A small image classifier, trained from scratch: batches of 256.
Rows from block 7 of a small image classifier, named by matrix and row number. Rows with one number belong to one channel. Each number is 200 + 20 x the weight over its row's rms, rounded and kept within 0 to 999. All counts start at 0. After the name is the row's rms in percent of the matrix's.
Before each channel's rows are labels from the 100 images, of 14848, where the channel reaches its highest value: "top examples" is what is common among them. Only what is clearly more common there than usual is listed. The data: retinal OCT scans (Kermany 2017).
# c3: 3x3 conv (model.blocks.7.c3.weight, 96x96x3x3, each kernel summed), inputs 0-95
# c1: pointwise conv (model.blocks.7.c1.weight, 96x96x1x1), inputs 0-95

top examples: finding: diabetic macular edema
c3.26,096,167,194,199,203,180,193,193,207,217,163,212,210,184,194,184,186,181,189,164,204,224,202,155,202,186,209,172,214,175,171,185,196,147,195,217,212,183,180,184,197,200,167,199,202,181,184,178,201,215,183,183,186,187,172,186,220,246,166,222,175,196,203,233,208,226,202,195,204,206,182,199,212,225,200,161,173,208,220,198,209,196,215,183,167,186,169,195,146,199,213,220,201,168,210,208,214
c1.26,100,182,208,184,200,154,176,210,209,181,162,196,226,168,203,208,217,178,195,197,226,195,195,157,211,167,199,215,184,200,192,214,206,158,176,203,206,197,184,185,149,202,218,224,204,152,186,240,189,198,210,181,213,183,217,202,200,219,196,209,213,217,187,190,203,210,205,198,222,215,212,203,223,194,172,139,183,222,216,226,205,166,191,194,182,199,198,207,181,215,233,217,183,212,188,208,231

top examples: finding: diabetic macular edema
c3.76,084,194,186,203,172,181,198,193,188,163,161,194,218,219,221,184,192,186,189,209,214,162,190,207,185,195,214,163,216,205,216,197,181,174,214,196,205,188,225,198,160,203,166,239,179,153,189,191,184,210,220,193,209,179,204,209,198,175,221,206,202,183,165,199,183,191,206,209,217,206,240,210,190,216,187,184,214,174,181,208,168,167,178,193,200,202,215,193,206,172,179,167,165,165,156,182,205
c1.76,102,205,174,198,196,173,160,194,176,183,184,216,199,208,213,233,189,200,190,214,215,221,200,193,178,175,225,197,198,228,204,206,142,189,212,221,199,197,221,204,205,206,189,214,201,202,204,236,185,220,228,192,234,178,192,203,137,212,192,226,214,174,218,203,177,226,217,210,230,197,227,229,216,216,172,183,223,227,190,222,222,204,194,226,196,212,192,180,203,161,212,180,197,217,166,178,187

top examples: finding: choroidal neovascularization
c3.88,111,158,207,174,181,227,198,191,198,203,144,164,214,204,217,219,222,195,191,185,237,194,204,180,204,222,189,228,208,186,185,197,190,180,188,191,182,180,195,162,194,201,214,206,169,187,171,193,187,188,163,187,206,190,204,192,190,173,233,186,210,198,196,245,203,184,195,198,187,173,189,192,247,211,209,187,177,170,193,180,186,211,186,187,201,184,153,187,192,214,184,237,198,179,237,206,179
c1.88,097,146,200,186,188,218,209,199,208,208,170,197,199,178,194,222,182,190,163,153,233,190,202,199,203,207,184,209,205,164,161,194,221,194,189,198,198,180,193,144,184,180,211,204,207,182,197,193,196,201,141,201,207,212,203,170,197,210,188,184,172,183,193,220,200,189,198,178,182,175,199,187,246,222,185,194,145,207,210,183,194,206,196,189,204,214,216,178,186,189,197,243,211,175,211,207,209

top examples: finding: diabetic macular edema
c3.80,112,217,202,200,174,171,175,222,209,187,217,190,205,194,199,217,178,197,205,201,179,193,187,180,220,191,187,185,202,211,208,202,171,187,194,211,174,211,192,225,203,215,221,202,196,208,171,193,208,161,252,214,198,185,179,214,165,195,177,209,213,219,187,142,195,188,157,198,176,229,169,201,176,171,184,199,208,221,175,208,195,207,218,197,153,188,187,225,224,162,206,176,173,200,190,186,159
c1.80,106,194,174,179,206,175,197,217,200,207,213,199,183,211,211,214,202,199,205,174,184,201,213,190,193,217,225,187,197,203,213,224,196,220,197,206,210,177,199,216,205,186,214,187,192,198,186,223,172,184,218,208,205,242,186,192,166,210,138,227,179,199,186,137,180,220,162,185,219,186,187,199,176,187,144,234,181,216,201,203,195,246,231,214,167,196,186,197,197,185,182,185,195,204,202,180,172

top examples: finding: diabetic macular edema
c3.95,085,214,221,219,174,185,193,194,210,165,210,213,205,201,200,225,211,210,233,226,162,157,193,184,206,188,202,187,169,207,241,199,225,180,196,186,217,219,214,218,190,223,203,236,210,190,230,197,208,177,231,190,197,225,207,234,190,188,209,196,212,204,208,172,207,183,182,223,197,215,209,192,157,198,180,178,227,212,200,220,206,171,196,243,164,168,212,215,219,202,232,173,185,233,183,222,196
c1.95,108,167,186,200,212,209,215,212,178,178,220,210,189,188,191,191,189,170,168,149,190,201,187,193,204,167,186,181,159,171,176,194,226,186,155,186,224,196,204,160,180,179,203,208,218,159,213,192,175,178,207,154,206,199,179,199,208,214,212,195,188,167,168,180,198,216,168,207,200,181,200,193,203,199,167,185,153,213,214,210,196,181,211,200,186,202,240,200,202,206,219,177,207,204,190,210,220

top examples: finding: choroidal neovascularization
c3.25,116,196,192,171,178,154,173,212,217,192,175,197,203,209,234,223,195,220,199,216,179,208,226,186,206,205,231,195,224,238,236,218,188,184,222,207,219,191,233,218,199,209,198,222,176,198,178,240,183,197,219,205,212,207,206,216,153,184,231,204,218,203,209,187,188,195,211,220,233,197,209,239,195,213,190,199,228,216,202,207,202,201,202,218,135,183,182,185,204,219,197,201,190,208,160,203,170
c1.25,101,176,187,161,195,194,192,208,191,193,162,196,178,198,206,200,195,196,175,213,193,174,212,180,185,202,224,177,189,212,211,219,194,201,200,181,231,165,208,188,179,157,196,174,192,163,169,202,174,213,175,177,238,218,204,193,171,183,216,212,203,184,181,201,165,186,203,189,237,187,222,207,195,212,178,206,191,184,201,190,166,202,185,236,169,193,188,144,190,206,190,166,191,184,166,185,173

top examples: finding: diabetic macular edema
c3.3,090,188,184,184,211,202,195,197,184,259,197,245,187,177,189,195,183,180,191,161,212,220,201,210,196,198,218,211,215,196,157,208,202,220,213,242,194,179,194,196,216,187,186,191,214,197,178,192,180,210,193,186,196,211,169,184,194,232,224,219,166,190,205,195,168,257,193,197,223,181,168,201,216,224,192,223,161,225,196,197,238,228,212,212,168,195,205,184,195,174,209,196,203,174,222,191,197
c1.3,105,170,179,193,230,207,220,199,187,209,197,217,188,189,175,209,174,169,182,164,204,201,197,200,203,187,201,199,197,202,145,180,218,202,191,193,199,169,196,183,171,183,191,172,192,168,175,179,177,203,167,181,186,215,191,178,222,210,196,188,140,136,183,192,185,231,180,189,200,178,205,187,211,216,181,212,161,204,184,180,216,189,208,194,197,200,211,169,179,178,205,218,217,174,198,191,209

top examples: finding: choroidal neovascularization
c3.72,093,180,184,177,198,196,212,214,215,210,178,194,181,223,214,158,209,214,176,211,208,187,245,211,201,205,231,219,233,190,200,188,223,161,212,213,229,183,203,174,191,181,207,197,177,187,196,217,179,220,147,206,185,204,216,197,208,221,209,201,207,197,180,204,197,229,190,221,205,178,205,218,144,226,206,197,211,181,242,185,170,198,195,164,210,210,175,173,177,212,184,193,220,163,218,209,225
c1.72,097,194,158,159,195,198,208,204,176,198,210,194,203,222,192,198,176,180,173,200,233,190,215,215,160,208,212,198,207,197,175,167,219,206,191,213,208,135,192,197,215,155,231,165,200,213,164,205,186,207,179,213,191,198,192,162,193,189,203,210,152,175,199,222,174,218,169,179,206,197,204,204,177,212,203,200,202,193,209,175,196,208,182,194,213,201,187,156,174,191,185,215,191,178,220,220,182

top examples: finding: choroidal neovascularization
c3.41,078,177,210,219,218,216,227,190,206,194,138,199,177,214,206,200,210,204,214,215,213,190,194,166,201,194,210,194,215,201,200,213,201,185,199,182,199,182,239,199,182,192,142,222,164,179,157,197,191,165,218,181,204,189,221,228,217,193,230,198,220,205,171,223,215,206,198,193,210,213,197,214,166,209,198,155,213,216,198,209,182,174,234,169,217,212,180,200,187,203,175,209,237,168,191,200,214
c1.41,098,192,204,172,207,188,234,216,178,196,175,190,189,232,200,194,231,203,210,198,236,207,218,201,153,196,209,207,199,199,199,171,231,208,212,199,203,133,158,190,217,176,214,173,180,217,139,212,162,209,203,215,211,209,213,164,214,191,212,179,199,197,194,224,183,207,190,188,214,199,197,233,165,208,179,188,199,208,201,171,207,206,188,212,201,214,231,180,176,195,186,206,215,224,221,209,213

top examples: finding: choroidal neovascularization
c3.35,085,217,206,170,188,160,201,211,203,220,221,214,213,210,196,146,227,224,194,213,174,198,237,232,209,180,225,216,201,208,216,195,224,197,215,212,243,184,227,202,212,199,191,194,209,205,179,256,204,183,186,212,229,219,222,220,230,203,226,193,207,204,204,186,195,219,213,213,213,186,176,217,203,204,198,244,221,211,227,200,183,205,222,180,200,169,177,173,168,158,207,196,185,200,215,214,218
c1.35,105,184,160,163,209,195,224,196,176,218,198,191,202,186,178,154,201,196,191,193,197,199,212,206,188,187,209,210,170,195,191,198,210,216,205,214,214,153,197,192,205,165,194,148,214,196,186,189,196,215,165,212,209,213,193,188,234,220,209,190,169,179,218,202,175,186,193,221,200,166,203,192,192,204,195,219,180,183,223,182,193,208,190,193,212,167,211,116,168,183,206,188,182,200,223,207,209

top examples: finding: diabetic macular edema
c3.67,117,205,222,190,185,172,169,211,230,213,180,197,194,182,204,187,212,212,213,218,171,206,215,202,233,205,215,215,220,215,221,218,187,175,226,227,211,208,249,213,207,217,180,262,183,202,184,208,181,191,225,194,200,206,230,239,165,199,241,213,225,212,203,174,204,202,204,208,199,205,191,220,151,193,198,203,223,209,192,207,199,218,227,199,152,181,173,210,209,195,189,172,178,189,185,193,182
c1.67,094,157,204,200,210,201,169,187,196,210,173,229,173,176,191,180,187,210,185,196,201,199,205,193,176,223,225,187,211,180,215,206,190,182,190,193,228,158,209,159,170,166,169,207,223,159,173,196,185,193,210,149,192,217,186,202,172,235,234,192,187,168,152,172,186,225,188,201,218,189,208,199,199,188,186,197,191,215,200,215,189,185,209,199,196,212,198,170,182,188,213,185,218,163,197,195,192

top examples: finding: diabetic macular edema
c3.27,087,194,208,217,228,197,184,170,226,188,168,194,191,154,189,180,207,189,205,219,197,217,200,177,227,169,190,211,190,199,180,207,178,167,214,214,191,210,223,198,197,213,181,210,154,185,209,174,214,227,192,163,167,183,223,219,196,215,228,201,204,195,212,218,214,211,207,217,195,206,171,214,192,206,239,166,193,196,182,186,194,197,201,164,180,165,183,206,193,211,170,203,212,156,242,159,188
c1.27,103,195,172,204,177,197,218,211,172,219,195,217,171,201,204,191,185,203,187,205,217,193,213,222,145,213,217,236,214,182,189,176,199,218,197,199,206,171,176,166,205,171,188,157,180,197,204,187,210,208,173,201,180,224,211,142,210,230,181,199,183,189,186,176,180,215,192,189,237,220,181,195,196,201,189,218,196,192,202,195,196,211,199,195,213,159,210,193,170,203,173,217,209,179,260,198,173

top examples: finding: choroidal neovascularization
c3.69,092,206,200,195,156,180,211,189,188,215,199,177,201,203,191,166,212,220,189,217,176,187,228,208,190,163,214,208,197,187,213,165,201,222,205,193,227,202,171,198,188,200,207,184,170,197,174,196,228,236,175,179,207,237,224,168,214,186,201,180,198,196,181,200,186,219,210,216,199,215,139,183,205,207,208,244,222,184,221,173,169,209,178,165,196,183,184,208,172,184,174,170,184,178,187,202,188
c1.69,102,197,186,170,182,171,201,194,186,199,206,210,165,190,214,177,164,201,170,220,171,190,208,211,181,182,210,187,193,204,223,185,211,207,185,182,242,196,178,197,166,185,174,203,205,164,212,193,201,222,166,192,221,229,215,188,207,190,188,178,210,196,155,169,179,217,216,186,219,196,190,197,175,180,150,218,209,173,211,194,171,191,172,176,205,223,222,193,197,212,206,174,185,198,149,175,213

top examples: finding: diabetic macular edema
c3.20,067,179,196,210,200,174,222,189,218,177,152,201,214,209,211,203,200,191,192,201,181,202,196,176,231,184,177,208,215,190,189,180,196,217,196,232,204,207,188,220,161,224,181,207,206,167,201,196,226,204,179,187,194,184,167,197,220,246,248,211,197,212,174,264,212,204,220,211,188,225,190,200,223,219,219,192,209,210,187,203,231,177,205,178,192,228,192,213,159,207,213,227,200,172,192,190,233
c1.20,097,173,177,183,228,187,181,226,186,206,183,218,175,201,245,227,192,211,197,182,209,212,210,208,186,197,213,225,203,204,197,221,195,204,212,203,227,169,206,205,191,185,188,179,232,210,194,243,184,188,180,193,198,172,220,147,192,231,196,204,173,190,205,233,173,218,196,220,242,178,233,232,215,204,184,182,195,227,212,204,253,185,207,220,219,225,212,182,196,204,232,222,181,194,194,203,209

top examples: finding: choroidal neovascularization
c3.52,108,207,170,182,198,153,164,214,208,193,197,193,206,193,227,240,178,212,198,232,138,229,210,201,220,178,196,202,222,226,233,216,169,170,220,229,202,208,219,225,202,211,186,195,214,202,205,211,215,210,215,211,198,198,188,216,189,209,220,220,216,216,206,192,185,189,213,222,207,218,201,224,203,179,207,202,223,232,187,205,225,179,195,193,131,203,214,206,204,180,232,184,177,204,179,200,182
c1.52,103,193,140,173,181,158,213,211,176,217,203,191,170,199,221,249,173,197,216,205,173,192,229,205,177,202,229,206,209,217,213,203,214,203,223,229,209,166,202,210,229,169,215,175,185,209,178,201,178,198,186,197,226,228,211,187,203,205,188,228,182,186,214,184,163,222,216,190,219,194,220,214,155,198,207,233,210,206,206,201,206,218,179,220,192,223,198,164,195,207,200,180,179,209,202,216,175

top examples: finding: normal
c3.54,131,185,198,195,180,193,179,183,203,199,204,182,219,158,153,183,201,171,184,172,193,209,184,171,207,165,174,214,178,161,168,177,186,175,179,206,185,206,185,180,194,204,191,206,188,181,201,164,206,207,204,186,180,174,177,199,196,217,203,217,178,188,204,203,208,180,163,175,160,198,178,173,214,196,210,178,164,221,188,206,194,218,192,161,212,185,164,200,175,186,182,204,209,155,229,189,203
c1.54,093,205,223,218,193,200,168,196,209,210,214,194,214,169,168,201,196,192,205,192,228,212,185,171,225,212,163,209,202,199,180,198,184,162,189,213,196,225,176,209,206,216,217,222,157,195,190,146,217,216,221,197,186,171,197,213,186,212,213,209,197,193,204,226,225,175,190,183,160,219,170,191,208,221,228,166,172,213,197,201,228,216,203,173,202,193,163,218,175,216,175,226,225,171,231,211,210

top examples: finding: choroidal neovascularization; finding: diabetic macular edema
c3.48,108,191,167,166,208,195,210,212,195,226,188,200,188,206,195,172,187,215,184,202,207,220,241,238,193,208,225,199,231,203,202,192,219,165,225,225,229,152,202,190,215,172,203,181,198,206,179,214,179,219,147,189,186,201,222,183,235,209,198,188,191,179,211,215,181,219,229,225,217,174,207,222,158,223,224,215,211,181,208,184,196,211,194,186,216,192,185,153,173,185,181,197,195,187,213,191,219
c1.48,101,179,165,154,211,186,206,208,200,218,200,208,180,183,195,192,189,203,164,195,195,210,218,220,216,181,225,198,214,195,199,207,212,166,215,213,233,163,211,183,189,178,197,185,191,186,191,196,174,223,141,189,207,211,218,183,223,224,194,197,195,177,183,204,166,217,207,221,230,171,223,216,180,224,216,202,207,176,219,196,191,199,194,184,204,188,207,116,179,204,180,191,202,177,201,205,204

top examples: finding: diabetic macular edema
c3.36,125,216,195,204,172,157,174,212,222,211,213,185,213,195,219,194,199,218,207,206,185,223,223,211,207,209,213,216,218,213,213,186,182,216,218,222,200,220,180,210,220,203,217,200,174,227,215,206,210,214,200,227,204,205,202,201,134,246,195,223,207,223,228,196,205,212,187,214,197,213,154,216,198,204,214,211,209,221,203,204,211,235,202,188,195,166,135,219,197,209,187,204,208,213,214,203,138
c1.36,097,207,225,247,180,177,186,184,237,194,222,183,221,188,211,175,178,190,200,196,198,217,174,195,233,183,157,197,182,201,197,208,185,192,189,203,162,254,204,204,193,227,194,225,177,201,237,192,229,198,210,204,200,186,205,235,159,221,197,210,211,212,165,191,226,204,165,179,162,231,199,189,197,184,218,175,213,210,200,205,201,199,222,176,201,218,172,242,210,198,200,210,199,186,196,179,199

top examples: finding: choroidal neovascularization; finding: drusen
c3.16,100,198,193,186,227,213,189,209,235,227,184,188,193,190,192,154,194,192,194,195,233,201,211,190,210,203,212,199,220,199,183,187,186,195,225,234,187,202,197,211,215,189,198,216,166,199,167,195,196,228,202,192,182,180,213,215,175,238,195,241,201,195,221,213,184,236,217,220,188,196,131,222,160,214,227,200,196,207,190,185,186,219,192,193,209,178,171,199,185,215,170,148,217,188,211,180,178
c1.16,100,210,226,198,195,204,207,190,230,202,199,188,194,189,180,146,213,185,218,208,204,209,189,195,204,166,187,206,218,166,201,181,197,220,196,173,190,212,177,166,199,209,185,221,200,187,179,192,204,196,199,202,175,184,209,202,210,207,197,174,212,227,167,196,207,213,169,209,200,199,138,184,191,193,215,202,180,173,197,192,183,182,212,122,207,171,184,211,175,206,155,220,210,172,205,180,169

top examples: finding: choroidal neovascularization
c3.38,107,193,195,178,185,207,208,203,201,179,187,179,216,183,193,224,195,182,156,179,229,195,216,209,195,198,219,211,191,203,192,188,253,178,204,217,228,196,230,186,199,210,218,241,136,186,155,205,189,219,219,201,220,182,204,210,226,209,230,199,207,198,181,215,196,190,221,208,205,205,229,209,224,226,178,193,205,193,216,161,191,206,192,186,180,213,194,189,183,208,154,161,178,179,186,236,206
c1.38,109,208,161,180,190,213,217,205,186,171,184,191,190,200,196,202,207,200,180,179,210,197,205,207,157,199,214,184,213,195,199,180,249,206,220,209,218,168,213,193,205,147,222,202,169,215,172,202,136,198,203,224,218,207,198,158,216,194,207,185,189,192,195,209,161,172,199,196,204,160,191,214,208,220,182,215,202,189,219,176,180,214,171,200,206,189,174,171,206,213,172,175,169,206,204,234,204

top examples: finding: choroidal neovascularization
c3.19,096,204,201,219,186,217,195,215,203,207,178,175,187,183,191,145,223,203,203,212,174,190,219,240,191,195,203,229,227,205,197,178,185,154,229,217,203,187,185,203,206,178,176,188,174,203,190,206,222,214,170,209,184,177,208,187,215,195,247,201,200,203,182,206,221,195,183,227,199,212,191,215,201,205,215,195,214,172,206,175,176,213,229,142,200,186,162,183,172,190,170,213,189,156,217,190,220
c1.19,100,173,188,182,178,186,190,205,195,207,184,163,210,205,203,206,187,199,186,195,214,205,218,226,190,202,219,214,214,221,176,154,220,207,201,235,207,172,162,211,221,197,212,176,154,219,146,205,204,219,181,181,197,184,192,200,217,207,210,220,176,172,195,219,201,229,188,216,206,215,201,218,225,213,206,208,210,208,189,161,201,240,199,215,227,207,208,170,172,195,153,197,202,182,239,192,164

top examples: finding: normal
c3.2,085,208,208,200,212,199,177,217,212,216,181,213,193,197,200,204,190,229,211,228,193,200,225,208,198,193,199,219,224,230,241,184,197,201,226,229,196,197,164,238,216,211,197,223,169,210,167,231,211,184,213,207,184,189,211,206,175,243,173,237,213,216,216,207,194,228,194,241,208,213,135,226,199,205,196,205,226,234,200,181,219,202,193,184,191,201,172,206,197,179,189,171,218,212,174,222,175
c1.2,098,179,203,206,184,219,205,192,167,186,205,190,173,211,182,194,214,186,229,216,219,189,200,177,168,198,183,216,216,180,211,174,205,211,196,195,207,157,144,191,199,164,200,201,192,204,145,169,204,176,189,199,165,192,144,196,204,195,172,176,166,196,202,210,213,182,146,222,192,202,163,177,221,215,191,190,194,206,214,184,208,205,211,178,212,216,203,190,163,197,199,201,195,176,206,202,205

top examples: finding: choroidal neovascularization
c3.31,091,196,235,174,193,167,209,194,233,192,178,206,191,211,192,181,236,223,194,213,174,205,198,176,245,201,184,210,207,191,226,223,169,183,194,186,205,202,243,181,180,208,188,222,187,181,200,223,180,179,188,203,190,193,260,225,203,198,252,190,229,226,204,215,225,193,210,197,191,171,184,204,155,185,224,182,220,189,194,205,200,197,231,164,194,189,184,211,179,205,205,218,204,179,201,191,215
c1.31,096,170,205,154,207,209,199,176,176,201,179,193,198,203,186,178,207,186,143,165,219,204,219,209,200,185,193,186,181,171,198,210,214,198,183,207,220,168,226,170,193,194,205,191,171,211,193,203,182,202,157,176,220,197,198,199,215,201,219,160,168,173,185,230,188,211,195,191,209,145,179,184,205,219,198,199,189,188,212,220,205,202,177,175,205,218,234,159,172,212,206,204,209,195,239,208,216

top examples: finding: diabetic macular edema
c3.43,086,208,228,198,208,203,198,179,202,198,206,207,185,190,193,210,229,216,230,223,181,144,216,193,187,141,223,214,182,193,230,177,223,202,175,183,227,211,184,184,173,204,177,194,173,168,199,195,214,208,222,175,195,244,199,192,205,219,216,211,197,205,195,173,187,226,187,210,223,194,157,190,178,203,184,221,193,214,217,208,177,202,192,209,187,147,192,216,187,190,191,151,218,191,179,188,215
c1.43,104,202,226,201,193,208,208,173,167,201,223,202,186,184,167,188,180,161,215,186,175,182,182,217,200,162,197,183,162,161,197,188,214,193,165,179,212,176,193,162,200,180,181,206,211,196,209,183,188,207,195,166,191,232,182,183,211,183,192,182,176,157,173,155,210,201,177,188,196,180,220,161,201,181,161,199,148,208,212,189,189,174,202,197,230,201,194,195,194,203,204,199,209,194,194,187,206

top examples: finding: normal
c3.37,097,197,201,250,234,241,212,171,188,196,189,172,183,181,171,192,216,186,224,190,225,211,185,184,198,170,192,215,195,187,178,192,193,178,210,189,181,191,190,194,195,180,192,190,193,212,194,180,204,198,172,186,184,147,179,195,176,214,196,191,174,173,208,219,189,184,192,205,171,181,167,180,214,194,193,140,186,189,194,187,209,176,229,189,201,215,147,192,182,200,183,240,208,208,223,196,215
c1.37,097,226,190,220,185,186,197,203,225,226,181,191,175,222,212,181,195,218,249,226,188,207,218,215,209,217,222,228,257,205,190,223,209,169,238,218,227,193,222,237,200,176,214,198,210,252,213,190,183,217,183,203,218,194,204,219,176,223,180,198,213,193,219,220,206,207,228,197,241,207,202,212,163,218,201,184,208,193,202,219,218,202,218,198,197,212,195,212,205,222,196,209,165,233,203,236,197

top examples: finding: diabetic macular edema
c3.66,101,201,180,165,205,190,187,187,187,200,188,224,162,184,175,207,185,197,173,187,203,189,194,178,173,203,196,200,195,208,176,170,193,205,207,212,184,151,152,215,211,162,182,178,211,185,162,219,189,188,200,184,187,193,191,166,202,202,211,207,173,192,210,153,182,199,190,206,209,210,211,202,222,196,165,185,181,198,176,173,206,207,187,207,191,229,220,187,173,156,191,168,159,190,171,167,200
c1.66,097,176,185,168,222,207,194,188,192,221,183,221,167,198,202,242,196,201,165,169,211,207,204,191,187,211,208,225,194,219,174,214,196,211,198,208,183,181,202,215,211,167,195,191,221,189,209,221,189,196,213,173,179,203,219,181,203,211,210,214,185,180,235,174,181,225,213,206,237,188,214,202,207,194,183,205,192,224,172,188,232,187,201,257,219,251,231,171,188,170,214,174,203,207,166,166,199

top examples: finding: normal
c3.78,105,225,204,212,174,224,144,212,209,201,207,151,204,167,201,215,198,217,214,208,191,176,201,212,213,209,192,197,214,207,217,194,189,146,210,199,194,208,218,206,200,212,193,223,166,217,183,160,235,212,194,207,175,194,187,214,167,189,219,177,213,218,201,188,199,179,183,213,175,227,183,190,206,197,202,188,205,167,206,170,165,181,200,179,177,181,149,224,203,204,177,164,176,204,181,188,189
c1.78,103,181,177,190,210,202,157,190,188,223,224,222,170,170,209,215,188,184,187,163,187,192,221,244,184,228,209,195,207,187,180,215,189,207,193,206,221,192,225,176,233,159,208,205,204,213,195,212,186,214,188,174,218,219,197,199,191,215,197,214,178,191,186,135,181,215,184,184,211,188,222,189,178,170,164,226,171,209,211,212,187,216,172,212,191,188,201,177,197,186,211,151,183,202,184,177,202

top examples: finding: choroidal neovascularization
c3.77,101,205,206,183,174,137,187,221,233,204,197,177,208,213,217,170,183,233,190,224,184,199,231,202,222,207,234,197,239,213,233,208,198,158,215,210,223,200,228,200,201,209,197,217,163,189,197,222,202,204,183,208,202,218,226,217,178,205,205,203,225,212,199,194,213,206,221,211,215,185,203,226,153,208,226,200,228,188,208,183,193,210,216,188,185,164,146,199,181,203,180,198,190,184,207,190,172
c1.77,097,178,169,163,181,184,188,224,154,206,214,199,165,189,202,181,195,189,170,201,184,191,215,208,162,176,217,196,201,188,194,191,210,172,211,200,216,202,195,159,200,164,184,155,215,177,218,195,195,215,160,196,191,210,203,172,210,208,175,172,172,182,192,170,171,215,198,205,208,142,226,198,179,202,192,200,185,181,225,201,189,195,179,210,209,168,207,162,191,219,202,195,199,176,188,203,221

top examples: finding: normal
c3.81,115,170,210,203,205,207,173,182,222,181,159,194,209,173,176,195,223,194,220,196,211,202,193,154,205,189,181,220,179,193,219,176,182,180,176,198,185,196,181,180,181,198,214,224,172,163,168,205,194,199,199,177,182,159,192,203,172,236,218,240,193,204,197,193,209,203,187,203,179,202,168,200,216,182,192,175,178,230,197,199,184,222,211,186,215,209,169,193,155,188,166,182,223,167,201,168,189
c1.81,094,189,241,233,199,186,175,201,234,187,201,206,195,185,169,196,204,205,231,218,187,215,197,170,214,194,194,201,207,198,202,182,180,178,194,195,164,183,175,208,187,215,192,228,146,198,165,188,229,203,198,195,198,177,196,214,180,205,219,222,207,229,195,193,226,184,218,193,184,236,178,193,208,193,212,182,200,224,181,190,195,208,229,184,193,209,180,221,172,201,146,198,186,157,181,149,176

top examples: finding: normal
c3.45,071,222,199,208,209,237,222,187,210,205,197,206,173,216,198,146,215,226,210,228,215,198,197,215,186,218,189,228,203,196,232,182,182,206,199,172,186,204,196,205,191,186,206,197,184,216,211,183,211,222,134,205,154,183,208,196,171,184,225,151,207,211,196,189,202,212,162,211,198,185,196,187,221,215,198,191,230,184,191,184,194,166,213,160,213,183,206,201,186,198,185,185,200,195,177,145,206
c1.45,105,162,176,181,198,207,217,179,189,210,203,220,192,208,199,156,186,191,150,160,175,193,202,199,198,202,216,187,198,162,187,208,199,188,170,185,228,192,205,167,188,174,166,196,214,172,215,167,182,210,166,137,192,200,177,213,189,205,199,188,182,177,185,198,189,202,180,168,230,181,207,184,181,214,171,196,170,185,217,200,219,191,183,198,203,191,199,169,192,222,202,184,193,166,187,195,209

top examples: finding: diabetic macular edema
c3.56,088,200,202,187,195,158,167,206,194,200,191,194,195,197,210,187,196,203,179,178,173,183,191,199,210,183,177,211,192,185,180,200,183,171,182,177,182,203,190,181,172,202,180,156,200,182,171,205,191,206,179,185,188,197,208,200,189,164,179,190,190,195,161,179,175,204,160,186,193,189,173,179,115,191,200,187,196,186,203,192,177,173,184,166,159,198,167,207,205,219,206,195,203,185,174,177,186
c1.56,105,187,186,215,219,174,189,225,166,206,244,197,198,174,199,215,184,188,197,158,181,227,212,186,194,183,206,203,204,197,180,179,197,206,192,194,206,180,167,186,198,191,196,108,218,183,169,213,202,222,183,190,206,215,210,172,210,183,173,193,151,185,192,195,178,220,196,195,200,194,198,189,165,200,203,215,156,192,192,190,210,209,216,185,184,219,179,187,181,218,189,232,206,184,211,188,211

top examples: finding: normal
c3.10,083,229,204,205,193,238,187,247,196,207,205,190,210,177,207,232,180,190,206,195,202,216,192,197,208,213,212,214,233,214,194,211,209,147,192,210,207,199,245,211,209,209,191,208,198,191,173,177,204,186,237,227,183,173,186,214,223,207,230,202,188,216,210,200,205,209,153,197,204,217,182,203,229,226,167,168,200,236,233,228,212,182,231,199,195,210,173,227,216,181,171,228,184,215,203,225,208
c1.10,092,202,210,203,202,237,172,216,189,209,202,207,163,168,191,185,179,166,193,168,186,217,194,164,194,229,205,170,198,201,185,175,187,158,171,197,205,196,194,185,206,197,184,196,206,171,186,195,214,196,188,205,187,203,173,200,214,212,204,166,195,212,189,152,222,215,155,197,211,209,216,185,235,196,133,194,179,198,213,184,162,207,202,192,229,199,167,212,174,193,191,214,195,186,174,200,216

top examples: finding: diabetic macular edema
c3.0,111,214,191,192,218,188,187,191,197,181,179,161,208,199,172,162,197,205,196,211,170,202,188,216,200,183,153,227,200,194,192,201,159,193,202,178,158,203,205,205,191,191,186,193,180,206,221,198,193,201,180,205,173,155,203,199,197,183,188,190,202,202,190,226,188,173,208,209,156,205,181,187,191,182,223,176,205,165,159,160,179,156,174,154,159,190,191,207,209,187,188,201,183,198,211,185,176
c1.0,093,249,187,204,200,197,198,241,199,196,221,171,201,201,187,218,206,222,200,214,204,171,201,200,193,224,175,220,231,236,218,165,192,192,218,200,175,223,165,233,195,194,197,179,200,220,218,225,217,193,193,248,183,189,224,197,165,208,195,208,227,232,177,200,203,227,189,212,178,211,223,211,174,212,207,179,231,173,200,166,185,184,180,201,172,230,172,228,212,202,195,187,208,228,178,204,199